{"encoder_arch": "vit", "model": "contrastive image-text model", "dataset": "photos of plants and fungi (iNaturalist)", "train_examples": 90422, "image_size": 64, "crop_scale_min": 1, "horizontal_flip": true, "tokenizer": "word", "vocab_size": 1482, "loss": "sigmoid", "embed_dim": 384, "encoder_norm": "layernorm", "encoder_norm_position": "sandwich", "encoder_activation": "gelu", "encoder_mlp_ratio": 4, "encoder_head_dim": 16, "encoder_fused_qkv": true, "encoder_bias": "all", "encoder_qk_norm": false, "encoder_parallel_block": false, "encoder_inner_norm": false, "encoder_moe": "top_k", "encoder_num_experts": 8, "encoder_moe_every": 2, "encoder_expert_mlp_ratio": 0.25, "encoder_experts_per_token": 2, "encoder_shared_expert": false, "encoder_patch_size": [4, 4], "encoder_conv_stem": true, "encoder_layers": 6, "encoder_width": 192, "encoder_positions": "learned", "encoder_pooling": "class_token", "text_encoder_causal": true, "text_encoder_width": 256, "text_encoder_layers": 10, "text_encoder_norm": "layernorm", "text_encoder_norm_position": "pre", "text_encoder_activation": "gelu", "text_encoder_mlp_ratio": 4, "text_encoder_head_dim": 32, "text_encoder_fused_qkv": true, "text_encoder_bias": "qkv", "text_encoder_qk_norm": false, "text_encoder_layer_scale_init": 1.0, "text_encoder_parallel_block": false, "text_encoder_inner_norm": false, "text_encoder_positions": "learned", "residual_init": "scaled_by_depth", "optimizer": "soap", "beta2": 0.999, "lr": 0.003, "beta1": 0.95, "shampoo_beta": 0.95, "eps": 1e-08, "precondition_frequency": 25, "max_precond_dim": 1024, "one_sided": false, "adamw_lr_other_params": 0.00085, "grad_clip": 3.0, "steps": 8100, "batch_size": 256, "epochs": 22.9, "lr_schedule": "linear", "final_lr_fraction": 0.01, "warmup_steps": 400, "weight_decay": 0.4, "adamw_weight_decay_other_params": 0.01}
Rows from block 2 of the image encoder, named by matrix and row number. Rows with one number belong to one attention dimension. Each number is 128 + 24 x the weight over its row's rms, rounded and kept within 0 to 255. All counts start at 0. Numbers have three digits each.
# v: attention query, key and value (stacked) (encoder.blocks.2.attn.qkv.weight, 576x192, the v third), inputs 0-63
# proj: attention output (encoder.blocks.2.attn.proj.weight, 192x192, transposed), outputs 0-63
v.41:136117071140135124129105130148111084120106146173110096150105132123144104119128096094111078112096085119138090150113130111084163114132117131106097141129147133126143168108157153129098151141093143
v.42:140111152112092132119141066169144139156113136140138132161113149096114118131084143148109135124139106139140129145096181147148170117153149179096123110125104164096152113164081152142126157117133166
v.43:145155129157115086088142119110156139115127133148134142134116184135144158113120089095148152165135132116143121103125103116154129152132105150140117108136157121113135137121130098130111142124144133
v.44:146165173154117120130101118113104091138164112124138120138129126122116108142090092129145085152083117124100099094120110147142129150114154135107119113160134147144087109148134134158115127138105094
v.45:136099116110078133115098144066127129159097106120100145115126151100127108107137105144127112128136139124104142125096157129130125116119129132173087132143087127128119121135144152120097117112096147
v.46:134163133141121137127128127080138117128126152140149104143173091121133146146121107160147146164146133119159147101150108062103129192139143150144086112179124131163167112117163117127149162138158100
v.47:120141170116169141135148111097134127126157129156134142104155107180136119146168111176141123149114105166135120129139095091078132176096129089115089142148124093133090129141112169181109125155112096
v.48:124076159098151142117173145132094133126152114170140092092135103139104121171098185144166095102115096135135139112109127141140144134108114137108107125112172144169122130099088135109150131132144130
v.49:154110187142085123099181085103155108116122089127129133156138136109148133064128116169146150153122127133129145128166092129124171153142076116143147115144122130130101102163096114143084128089122116
v.50:148154075080138153090121125110118158180112127135156104108141143153125116121125112125087139115063122106121134103128153099147138113100107126099134093119118100155112132111160133108113079160124112
v.51:111097082112145180147111124114154109149112148144127153145121099139160170163146113150097119155164182161146141110135103150130138089161108087179115074121159124122142149119153114155116162112113142
v.52:153147138103123137094095096146147141096117114119148140105101147152103128119153144089138189123168093121144121108120103138142149113187129151139156163152119137105203156108065136106106119149099158
v.53:129131174119114134118137128140149175130130116142152115122111137154099124108109141109152146188107104105139132130107172120147113139113102111185145108151144143126165154170101121147097108066115103
v.54:144123089092140155107130124159122124094131137136146134106171129126122093184121163136115118132133109126096074145131119133146133069107164200146142129123130114141084114119153176076146176117127123
v.55:165114144126140159074137118153127126137081159070108129124118155133148156128149107109170135151120130131157146100146118085111143151083113183129129164161112163106114122155102110143086160149125111
v.56:134110146119084111139115129125125087087159127118076083117111106139124101152103134099143122094120133132149127148131130125146148123197116157109140164177124167115158110127132136128145114158077151
v.57:172154093119137185119141158134115123146111141128155133119114146128171155105133103132108153121109106113104151115112075146118099157133105113105119139131132110107147142128105102114146140115138132
v.58:112118175099112127105108079124143140158135149169142153176166116125095041104150120113099107132092124107148100108141136096129142169116118136124139115167130163120128124107109120133128132119123109
v.59:120175141151155136092101097128159156132152073106130123153146131118120147117134159117129109098161130131137134147115113169137091159113161173138119111098168147165157120105166139117107109136125139
v.60:140095121105154164132157111129130169126104139122137112111139114131149130098116156161109141154130145152140170094120119132068123115160081132129112096173107160146132138165131166131133171112095126
v.61:126142159132089131117135161096123167173142113117173136131139101142130147098150134153091125148112134128136161126154122181126100165099107102154103111115122117139131145151113145123150102171144129
v.62:163165114157140103128098063136155154104120090078119154111132082147128111127132104108152102137166147133130094106135177140130128109136127131166141119099114161156155093141143060151101144113145123
v.63:148119172128122086083138084140102123112165135131148125124143113147127137128134142134092131124172118132102103140130091113135095075140118172157165091109088139136186136115097113136139116135114128
v.64:147078112149100103130100164116112104163116163141094090131154120098110103173140158129129136093159148123139110123104150155132132116146105100126113139155113117127132122114161144102144097176082147
v.65:134125157115140108136159141157125153113142140062139150128106125144123102161125130131131115140128118092147141150142111073167158162138165110130097155164127179129139117115100124131146128127077122
v.66:106126151085122155125109145123139155155073126094119146158108149100105111159168159106155161089141120114163093115093123148125155115120147135069095081123158140155178120135124109103080094106121155
v.67:111124126126122156141120099132212153126130145163122128097120120143125109141100131113138168105073137134070114100102100146075138128167144094116132148134081142133116142105128127082152147090153121
v.68:155116124148130147133118057140157098145115118169133096133184126100121153140108111119142108179156111118114121146132155076144139085098134102091149125156145117128134132176127159094109168071106106
v.69:137094118140186131165132118184143135143100141075116142132113146150138141146121124106115133134141142116131113173103154165072124161076115126122144117175123199144110106173060138105117166140139158
v.70:137148126127096129127108135115104148155131149144113137156138151110167104139150152121136109120129100127124099114122151152099096119178179168103134125108151099139117102139127131122141115155164139
v.71:103107113134133142141072118149177098160142118152133090152127089110132134148117136077142124175155105127131139165077125112135138100120081138130146165148156138121161090137090055113169142158156135
v.72:131111125131144147124097166130137139101113099105134124142155126146073185148146154106124080157151170126113152133149129149107107149067095137159103164128075149106095113116115083184142113152137141
v.73:132145107130148145154162145145141082087117116120122107155121142086125092143142129119158155134154133125137110103153159116106133093171118107071092117147141185149118166121142163174136125112125143
v.74:131082163123129117129125140089112092141139150151109107177151158171145118109167127125194133153149106118139127139152089102180153133144125094097137112111148113130163092105093130118125136132125186
v.75:111147163143173126166154131131142118141128160124134128120151123124114112164123137127162168107161150140134169167096104102147105144153136096170109137120152140094103137128069142104091118132102165
v.76:128157134113108155141080129153148136165106129144137147150115135150146151105117095158141113141101121138107129141102155139137160190105087126129143117128138090078105097122102123087139144137149093
v.77:139083091151117118154146133150144116153123147140110139122165137142147132100130136097097115118123127135111161139065144127101157109121114156161115122141118140111157126127155139085123107110160105
v.78:180153155108080157091135147134139101091111100092133137095098166099173123113124128135132107118167136127099167120116149141151154122187133174142161145138149135148143103133110134109119127100126137
v.79:165088146152160155123144127120138167142126129127113127088134085151113121118089100093171151132133128134140148106149115120192171164118134158133119112160168119169140124142120164130115114114188135
v.80:145144126136181139134113134132099145139140163116161107121110114099115179166096108147109120109122151116090093125140141109131141125111140143149146159146115129166128116177150157151114134131131126
v.81:132114148126162140160174158139130183162100165163149132141129115145110142077085141130108117161176110073104123133109102139144132094120131164124153134117095157122125159119105161132127105127134156
proj.41:155134145123111169115131120150146161155152114140119143118144124108127139143154138166153183123155154136133177123115125108120122141138118111135129117153147113116126081120117110138132128131110107
proj.42:144140120143174110125114136115139107163128114114121131100104157175128124103151134131140117155120129146146135110194117130101092144139084108148121148161153094129097141133147103161096088096140172
proj.43:075122151103148167157141143097108091128134125103140132147150100155111130115143138138143119084108147142091122173116134161130143106090118112114126108073121115111120130124127152115137152135110146
proj.44:061094117129161132152108158131113139145090119123132149104135104142074147103125171084120115114178136125137115175103131113085131132122146098103175118127109141123147164118121084096131129121129116
proj.45:117137173163128120147191109159131131149128114169139174112160103142133141143169151121165144102135105147117078152181108127133139079119098108124123151146135116113165129136106112136144105133157096
proj.46:092148103091116124128120148148093128085137131119104125131103135155108098143117147059119109104135160136127145127065177180120130070117098156133157126109078139121129109103114135164131073108085176
proj.47:136113116120085083115076160154128159138091130094132126161106164101100101132109090122139111143145144099120133122092155136147133145126131134150171101157113124163171123111104088118122119117116097
proj.48:136136130164128142186122098151140121133099128120135157158152159138125160142128095087138142128128158102108092121134126116150136152157164149149117135134135116126163129161163164113108101161111103
proj.49:110145093131164130117083118154109143156155139123122111087146108118150112138167143104124153149130103169147101108132080159137067121117180130145140152104116129141130142139136131115138135160080120
proj.50:118095168120104124125105132135093094063158161117141107144085129147157151132102132092120131125180172128101092133099121160132094116144148109101129164116124125112128113153155096167135140108131120
proj.51:128135144171129076113165123073090135114165113113149090135149134138095111144121126121155094145084105117069103109131104118099150133122110148095158140167141118100126086099118125168163126105111131
proj.52:139128137110147175118180085127114133174132101128150120162167091081155107103129108163130114163100132106183125154129108133094108161106147110124113123112132144157080169154176090098165161140124121
proj.53:158137124146122129135136095121145126140170137108125153119160122139161119138119125152145116149158142109086126133148120105146138155109141145142110122137115144159117153093157137143150152170141121
proj.54:087142150110096094168123150152133111147126117105159131155097151113096161100123115083140130119099165109142146125146117138122121154124153094170088126137115111110151162139113142116103095142114116
proj.55:116143113151113102075109115114125139113179086172140125115123097087124135196120145125084121151117117145129111127113133179140111120134169100184108082157129127121118163128131133120135094107115129
proj.56:117144119088139114160173120133136160160119126112133174114110127124122152081167075152121123132096114135174124117150152129079142109143100128152126119098107101116129183147118107134134144162168119
proj.57:120114135145123096102122107118162162123100109148141132160128095116091126198155158141100073077129123103121105137112126128152115085125147150137063132094138168105127124101111142129123126153084134
proj.58:142165081157140106143118102108120136113146090134136132109132146166197156129117105166156130165159159161110164146108116187130125102141118137172135108129100090125102144133127111149120133095112160
proj.59:125113143123129144136157166154134136154114146150095111093121156126161125125152108122160157152120158140127113069156096100114180138123122061129129131171110143120129164156120117142134175139136144
proj.60:095134151144121127160081150098135101114148117106141145108115107117131113125131145106145093106115121147107093160115099105155172145117154117126111154102164090081111140066183117117128080198150099
proj.61:146082104131166164152163137151139114115100154134108096095109151128118136138143129101138135056145136135108072123119131111123107111139147091131124163105152157133112113114154112120138156105141125
proj.62:139092107116149169128159190112115097147149128181146133106128128107154136092084170157132145134130092168140140116143109126138149106097131105112120082127141086139135126087134141124123125145157148
proj.63:140141105122148199165129148141130173151097160109147110100126129102126097110106112161163119115123099162164189139138143156106159155123157113147121130131165061134109133123136149104142120131128137
proj.64:108149106155154175091154095139143096132113108133134168081089126154151146103118113123128112134117102110107141105126107124139096114113184169134097116084142142145073149124101100124134134129103154
proj.65:102116106144114130155128119171112116095156110183160096111131140133133154142141119083132190127126125120100124128110120134113117111177088170105178106103129126133131127105198157129125104127176162
proj.66:142098126157120124119153153124145108099105134118149122145125131158127152124098123178119120159135153109138148179159108118109153140188151106150135145133110120124106124142116121142169103124129079
proj.67:128140118153170122142138131123106120118130147123127119131180098136141130113151086164102138152113091118133145114161142157196129143109112154148090139162164123095138099125107115144106160181078164
proj.68:145135118087142131105100145130116152126134145101117101158111148135089114172115119127125107125128142135140134080181108118144123129183125166170150165104130119136134101097134123125131098109131147
proj.69:119138122117083132132105135063130118129135113175097116147158129133111156087136109130148130117115143142127098140116095100112116086202170160131113160115155078120159112095181140163106129122101090
proj.70:099106119125168149091167127132156121111147147123150159123118111128126140145087104151097162140078160113134113100155113109117168153130152110126087095147123143124121173133116184141132140114104119
proj.71:107115179121169126148126149146083138143154144148145184118152140112119166122102095165142128108116101060127118116125115107131116135145158151121138141097096145115147134107125157157122104115109099
proj.72:143115185147110120132108140131148152127160159155091101133091145106172072110121131177111129106103076124146165104104154141115116103148143120140143130096182122146141123161116140134111125109088118
proj.73:140142137109110137145115075143109117117132118160144145093153168161113180131097139088128096144125145125103131134195095141135122111103095131100169125125101091148118098120178103111159127120131116
proj.74:141156093108118167135131128151149144097111130094109159091127103134108129124143126102120144157098156089115124133141226123131125111073121139137133109128117116115114160102151138104099093132125101
proj.75:121144115107119092117128122129156142092090134130149131144100141106162134139166114112104113144104106136082089139100146137116130128168114151107133133146121141149101103105146103126140164146131109
proj.76:145102128126126105089151134079101118113154126108121123140150121111123075163096077122115114140140120118186114105149091162146102078090163137189154126105154156137143103119131141134144132097107154
proj.77:131155175100138148087113100140138139087122133130124120169094163091114122090147105143109121110123112144169137152140137159184151144105127112134125157100147158129097116148099124145129152155098143
proj.78:193115161135100125159136127106138144151137148150119151159108126147151129178141150131115123141109147151141117159110130145128110123105169093138149149087124131167133131119132110167149125152124123
proj.79:087133128107096102096109114133121159128128104135123111155105153124139136180201142128136139135119132129145120126130116145094116131134160098111120170115105145113120064089117100138127182126135133
proj.80:140140130123105107121122096147122096079088101157093128129141154142121109079140134130168119115171107144102162122148114146149085151135109115125113115120123116067111144130094076149125103123186066
proj.81:129131128155123090111131123161139140110181108111105148117093137129131145126134129084152122135086081183101175097104163087090130152113095091162126147125130099121118132158138150110090106063156123