{"crop_scale_min": 1, "vocab_size": 1482, "encoder_norm": "layernorm", "encoder_norm_position": "sandwich", "encoder_fused_qkv": true, "encoder_inner_norm": false, "encoder_patch_size": [4, 4], "text_encoder_norm_position": "pre", "text_encoder_qk_norm": false, "text_encoder_parallel_block": false, "text_encoder_positions": "learned", "beta1": 0.95, "max_steps": 8100, "final_lr_fraction": 0.01}
Rows from block 2 of the image encoder of a small contrastive image-text model, named by matrix and row number. Rows with one number belong to one neuron. Each number is 128 + 32 x the weight over its row's rms, rounded and kept within 0 to 255. All counts start at 0. Numbers have three digits each.
After each neuron's rows are labels from the 100 images, of 14848, where the neuron reaches its highest value: "patch colour" is the nearest of a few named colours to the mean colour under the peak. Only what is clearly more common there than usual is listed. The data: photos of plants and fungi (iNaturalist).
# fc1: MLP up (encoder.blocks.2.mlp.fc1.weight, 768x192), inputs 96-191
# fc2: MLP down (encoder.blocks.2.mlp.fc2.weight, 192x768, transposed), outputs 96-191

fc1.486:111147105163137146123147120131104130112129154042200142105156122041111074086092113137143050092124124116150147178140114198071128170095113157158147125108126059108105089138138153154119123112079114132169105135136077119126177130124132123099167123153123156244120124150153136106103153117117159108
fc2.486:110143130114096122098118118093144180130066139145121122133136147179111101140133147155180163159125139121149193077116146101079163120085091099094121175116158107156143135068124123111147089109133125125075107127161113100121146111147074124132086119175135217049058090098121109131173120114167127096
patch colour: pink; white

fc1.73:149125127147120146171109140137143104085165109085077192127143184144150174133151152127132109112188083118154108098071171151128027148146182136099118062150116203126163064062078130129107140103117111128152166149186099129090123139094113168103119102163089089132126104129152132141157123148135154128
fc2.73:198178151123163112104085096172105136146104120133131187150068123096137124108121126145140135152147095120090113130098148116161112127123094121147118172141144142100169176236126146072165089163094163144123098084110130085119113084125167128176124171125169133124117135075148210191048125159151127159
patch colour: brown

fc1.407:160201150156124113135152114162106096177165149055074136126104167080089134103185173107148077119178124085158123149163096147121102121155126148116140074097094137146090124152159155105108185096115086105132114118161092086075181151104181159098164143113136099135147179093100131100111111101136133156
fc2.407:109093173171116094134103091135137086074114129152158187071146098120165148085087131133176123146127111122106100158118124088135120115107133080185109185108158116177118151104138128076093135055149123092123091120120117068145084160160177098219168156143152106170130118129170111146114128154181140097
patch colour: green

fc1.57:147116157083089167118063147122099126155134169105135147081106143131136128169166117088121129106130133221147159197153171152121115161125089129124133154167059116166152124118114158183140153100076130132165172057125087086044164094142151139112124130109198144095135142144124127137180125129121143078
fc2.57:089110149164158057097146095117113152063132087157109105099170131143112185159151151125121153185121124075161172155178146146114123116108161126109093151138165141101116119063091142123181156129166128071087150062080114157153166130054095087082091133140156180119115232143139121097140128099117173122
patch colour: white; pink

fc1.18:091096132146147181089129135107128147133096149144152131105138142139097080139151127144122122106169158131108134139143133093098112129138113154089114128137128109192199077153127108133153139113176083125126041080120164137125110134066171109129150183158137175085074162125144112144075124176090178165
fc2.18:124159149144108132133174139095138132161121222119103144169132142149173099151149113131143152084116154112157112222119158123157105153202074085085131140131164111161092125098131143070142113098080129210125061130059131131090133131152112068080137136081115137091102103167148123104104170183110149153
patch colour: yellow

fc1.739:111150127064146113108145143061198149181167088127161100104169154099094121161154109093148137107120133108093087133091165135133124165106093030099174148081192173090089111050149135159169118156129152113142138123120145125137143132151111179099117136160164128109115077139119121131056148130152093193
fc2.739:121068073133125111131171098119104102123126232103112108119147137130088150125125139114104157172096167121040163136147172177148086146160125105078155165164100185127129148134117075132144148128127096092142095140043131158128117158131077102121170117111128090132124145140171165097135119184122092121
patch colour: grey

fc1.47:107123091137092101093129118060121081124179159094135159125168168172196104118126177076076099175106122081137144073122145150130134191120194132103124172103120089123133144094126151129139077080132110154064117149127123149143083070178108115124110190086122129101119205154067112077175139123203121143
fc2.47:099176086153072099149119107099161033119152171108116152113103145178149093106167135059133145133164157117137097187121100085158126187119155129140072114103152106151132094095121058110155107141129124122144068133096117117210123136070156163110128117139089125116169133156096141170120124165165091094
patch colour: orange

fc1.658:102162156067115155090124077145152129133112093163143115108091142180151125076077125109188155142127112166197127124143093107125156145185119127144141075185114136127104131120147106100158135155141166160100105155147130116066077136162118040126125181149125179100155125171145089164162117113070097149
fc2.658:134130089115112118169133090118089094084105133153161162149074087005188152182148117155095149184124168158123215152132128095153110111220132156125162112085153165165131159142164139126105157195090110139079079081104128089119156113135080134092080192102117106144175095131134128103132117180152135190
patch colour: green

fc1.542:135195160105141113131146123108135143111175173119102154121102154077162115108146100187134128181177123121062142161148167115131106148120056136075157075153189142061124147071087098144217155141144100131142189085159070198161136164102085142109112128096152168041082191151139129068103101117127155126
fc2.542:110137161106153127136147092114143096137109101115151160110101155103076101175100159107130174147133158139118097097101141119078163163125108140131117125200158156106131097184099133124063125161107118085157125113135168102091105153084103155133167100122106112183139123160046112103162121089126151143
patch colour: orange

fc1.535:164114080094135108121147085156141099131190093067117181078130171067115131145139148079119080087171115136128119109171209177134129136154014127127113138069122117158141080083165104121117164084109111150113114083156152149117125125105125113176057028121091126163119150155144114137113120143161144122
fc2.535:143157115131049143137127145147124151096100116164137158092101128130126184169146131152156090122188130075122129136098132102148183111140116162140133093108136126147119130124126139166123114072095121169133133147121138106159086109085181156103119161153160071081112140148131096150102143119071108127
patch colour: pink

fc1.204:099169076156155166127082137176068091109142094137141178154121158153159125134149079165097139132153108098121125146168083100115145149097120099109187142121173148128084090179113107103157090226129105154145112178104145120115131136136163144085106142212105154140144125179142107133098048146130160090
fc2.204:070105121067163135165077139148160127093106166115143180125097162166127092160121144100090147092171178126152182126135175118073114168161136050134110196156099131124135152117100093184127102163113169144135120138096127114116095132155129122100146140137104185110150106127130151117120118091090146078
patch colour: pink

fc1.429:146159194123133124077177083178120092091107091107161071130186080152094146122142156141139126110156151104121092148179148148052116161089046152197105124151092118070167132160101126145116139099168079159100142122105107121078062140114166194133097169118131143180089092161138169155134078112111102139
fc2.429:109066165108152126140105153104180119142145138115090160119163170096095097107179113155122123187157109060067196148101077127170109126108108113151109135158103134143101142103131096129110205116083132101126063115090110086064129150078117147145140099127105112133127165089176146136111182185181139110
patch colour: purple; pink

fc1.667:195111133137178197150166137155136106126127176131145106105152167098134086151141142136144163115131123094057136121131138134055173128110111090131114151127105166071143130090165068046213119133124144104185102160105160158110076144117106108095127169133110126159123147143117148174118154125077160202
fc2.667:098126134094150171094057144146141115124051175089115133105128160135092181152149157131117093092185103143124164097123146173111189099110144146101138112125092149123113144189078106114109115128093128094142116107107147176167104072129141098097108166090099120146162101136109114118107106125093151124
patch colour: pink

fc1.601:139196142149098146162130097119137107141089132136135113093189109099219146130172108086153063194135192191135095136108124113088105110071119162151165131138091132177118142121164156146159100111113157187117062160155115072102135119153090106168088148066133103141114158148181148128126103130086122162
fc2.601:148123071161117158139110158135138129116062173056164108167125166108051107142113132126064114112116092174120119148119102073098149115163209093109093149203136172141141147101114131136126133126081116141108065151176194121129180147175152188153145110143192104161136122130138121169136171100181162174
patch colour: brown

fc1.322:108131111136128142130110149127095139095152186133091174086143098049142078096117103102091130096126123150090149130136117147083091137085192150133130149195123176149169125107181126138137136078126164161152089122127145130115125147129094114087135178135090155163091189166079146134129113122153090125
fc2.322:124118141157101179085119053095084113155111134134147083152125116167126122090115138129054088139106105106109172119120071131183160122076140116131081147110125141150091095102081155149145094106150155101072140186134113132107135141141088139208137108177173101126148102127110136140167116177168153154
patch colour: purple

fc1.249:126161089152148072121126165083099114073159103131117184156092120134133052112119184137217100177154163143130093174150152134084099126110177163144107154144122124118133163122111089152132155090146133152060140100099109121155116177139107098098080146110174084176129165139109117123184119132233126057
fc2.249:116134121192164165166099166107119125090167137124091157079098160117120143099141139149152146075092111116140121136156121125157113104172107121093105134140102110101113155070115073173095153065118164141015180161126165152148130127109131101085114086108155205141132107167145159121136173123144200096
patch colour: grey

fc1.538:102098171129159124179138106201098119079127066141165057067182126094217129122124166132164131151114135127111051111113123145115083103117113096115075144118100098144119180068099125133155179155102164070157082133136133115120127182150093135128170163110182148112144151108146161158167121105111097117
fc2.538:143117151166115116151132105132106120135148100081144086173131122119105136064157197176157067120067128134186125095116154124116128147137139117152117119133095049104115133110103109157130140178088122159105105179070187158089091121121151209159145163094185133113098142194153135141144115143127129109
patch colour: yellow; pink

fc1.124:142080150167109117118144119151129084091171148138116098080099138137178133100193118095136128161107136113087160129183102107147165196152157104152133132058080092118153131155114139111107142071185063081180106110097153113128082149160114135109149093052119160103140151126035171121178152125109096131
fc2.124:100158161133056114107095145152217065137130108166109119117099164136152143123162104101120113221131066087143155170127126136130170159151149152182102136054108120086096173169094161143083181127162106107177144160129188146148067126206144115076236117164123151126109159150089130161121108139187100086
patch colour: orange

fc1.654:120114138148125146126158132120119109130160135147146094123185105125080135138113130133160088130121137150123123132128154121158114180095144029163109102068147205142101139128128067099175171128134089150104140130094096129078047128142114099118093134174115130092136101143115126086144112157106133057
fc2.654:130128078122139173189149092177167148147191115149148139180103107074121129129123160117126170157151099115117123096113154099098113066090075159167101118169134098155139087136163144158172096165119148105120115180138112082121183187125172160137153146072102128146134113072121122140087139137125070155
patch colour: yellow; orange

fc1.705:117153119119118117144137142027112098092140122125122167180166119140116153076167164123106053138173105109134149150078154080096113137047139160146142122098105131112134145044140128186072127123152112145118110154160140131150077130174183078072118119138160130115117120138097171122148087124120180162
fc2.705:085137065155149102125170132153112203108147227202118113065130146150155115102121140084122118145107175171135140125123080090103141150165107123176086122086126158151125137155116100157128156132127144108106110141164138055192155102140148171121038109158066109126127150098143176147129072066095160120
patch colour: brown

fc1.609:179085159105136096120154174131167183142126173136125174124121166101100171093122113102166138154065150150095159147056140140136131139101157187103145167111102125130132112081140160125133175088137159128190144080186115108135132120128139078086118123135072092087091105139128180120086062159107129115
fc2.609:109140143093147163096092175104083122140118151092113083104137081177069205146170165148147097161111153089143163139141139137134130133091096051102120145088124121153114122125100136094141179117173123116145127125156048153135164154135099074172097176129155145132081114076136160167102110123142129148
patch colour: grey

fc1.728:128139142077148117078071136093162115129135143140125135117148148110071125081145116167143116152086124101133114038116158117138152136115087217102083088150114136187112131106149119130105102093100079111118048119107115119170128161142147083115120108111109165090077099138146133141208158142153121122
fc2.728:168211088099159068151123118137163145110079138120089137068127105182171141055211119077122158155093042146082065174171104115098158145094146145145179169148177115135182090154159124122070098116063138099153126147153135106135119122180136173090113092115129127090161184120128112102083157122100098188
patch colour: pink

fc1.325:124116111093169138040145121189139075124112112140098132112148137141132130139139166136143154144111059092107092131138103183065157173131103115132125168108183098150098118099100142157136168076075129120176080159168130101123139154059201139102117094129096130121158173160111173194135153160102116105
fc2.325:097151125142098132116124151158100142080215121071089144205117106125084147175132130106155209117198151131105147161147132158069139098122128193132128112088125124129089179149125094113142129156064150088123130152204115072128104124107097124156119084085126067098136153158113119105164110113125142106
patch colour: pink

fc1.194:077139131120131120135127114105159105155182100162120092196150154166109136161166157118183139165116129076102086035132154148192157162140177167107167108113143170121055099135169086170119129152117130057128145132154098129092095124116117126098106088137145133115171202117147101128120087103094134082
fc2.194:107147152108117128096140138147092150083092131096088091117112137132085137127116143082121184176140083142132154169147130121139127151104099143178145092117094084182153093073152146175088118183129106098176152156086149155107156161143198155132115074190112169081144155173144182028114132140063148146
patch colour: pink; white

fc1.246:123148101162120176136121094177121161069140114167128114098126086162149105228109125165147152129109085109124141086092165167100120121138102167087114200103116165074132176111099134110131176123108121110133134148129095158104148139160123124096032120073087176086089186139158151146164055149129099092
fc2.246:125174104082094143152175150135121115068158128051171116119125100088106144084115149166109099141118070199129114052135169169172113133134156113178120207120093111132080193140112115079119118122078104167125080108092138093108165171149128121111122082123104107090071124131085099150095081158155104129
patch colour: yellow

fc1.463:132106106133120123157081118087090082086161162120099146187093098111132133084134149078131136136145130083064100172079079163141120126167143080103090182091089162087113161163129104080061163142148098101139138128113179102168157113196121099174174163124089176065145135124086138122138147132151132139
fc2.463:165132124104120082147136152100107058165198125087123168157148136147107103103128076179095101166138086155191123116145123133139116130112183153080037124117105150134154109145137131171123168108127128109098131134106145072096110130121169109072138090111132135137100129164088145056116168153150066137
patch colour: brown

fc1.286:115185131109081153127087165166050078101151165104100098104140045159133091093095134172164164155110161089156097115157129155120145091122137122132139137150134124129116142090092189141144162135127116111117105086070105170192106214122145094074097045119105110128143127113225116152148099174154105111
fc2.286:136163184113106102131133135072081075087126111106094076101131061096204117070139124162114104125097132093160117128154109107141164101100181117098120176127101037141123172101145147091156140118142139147143116134141186138153165105094126132170140120154135090132169135116112138139129094141109086112
patch colour: white; cyan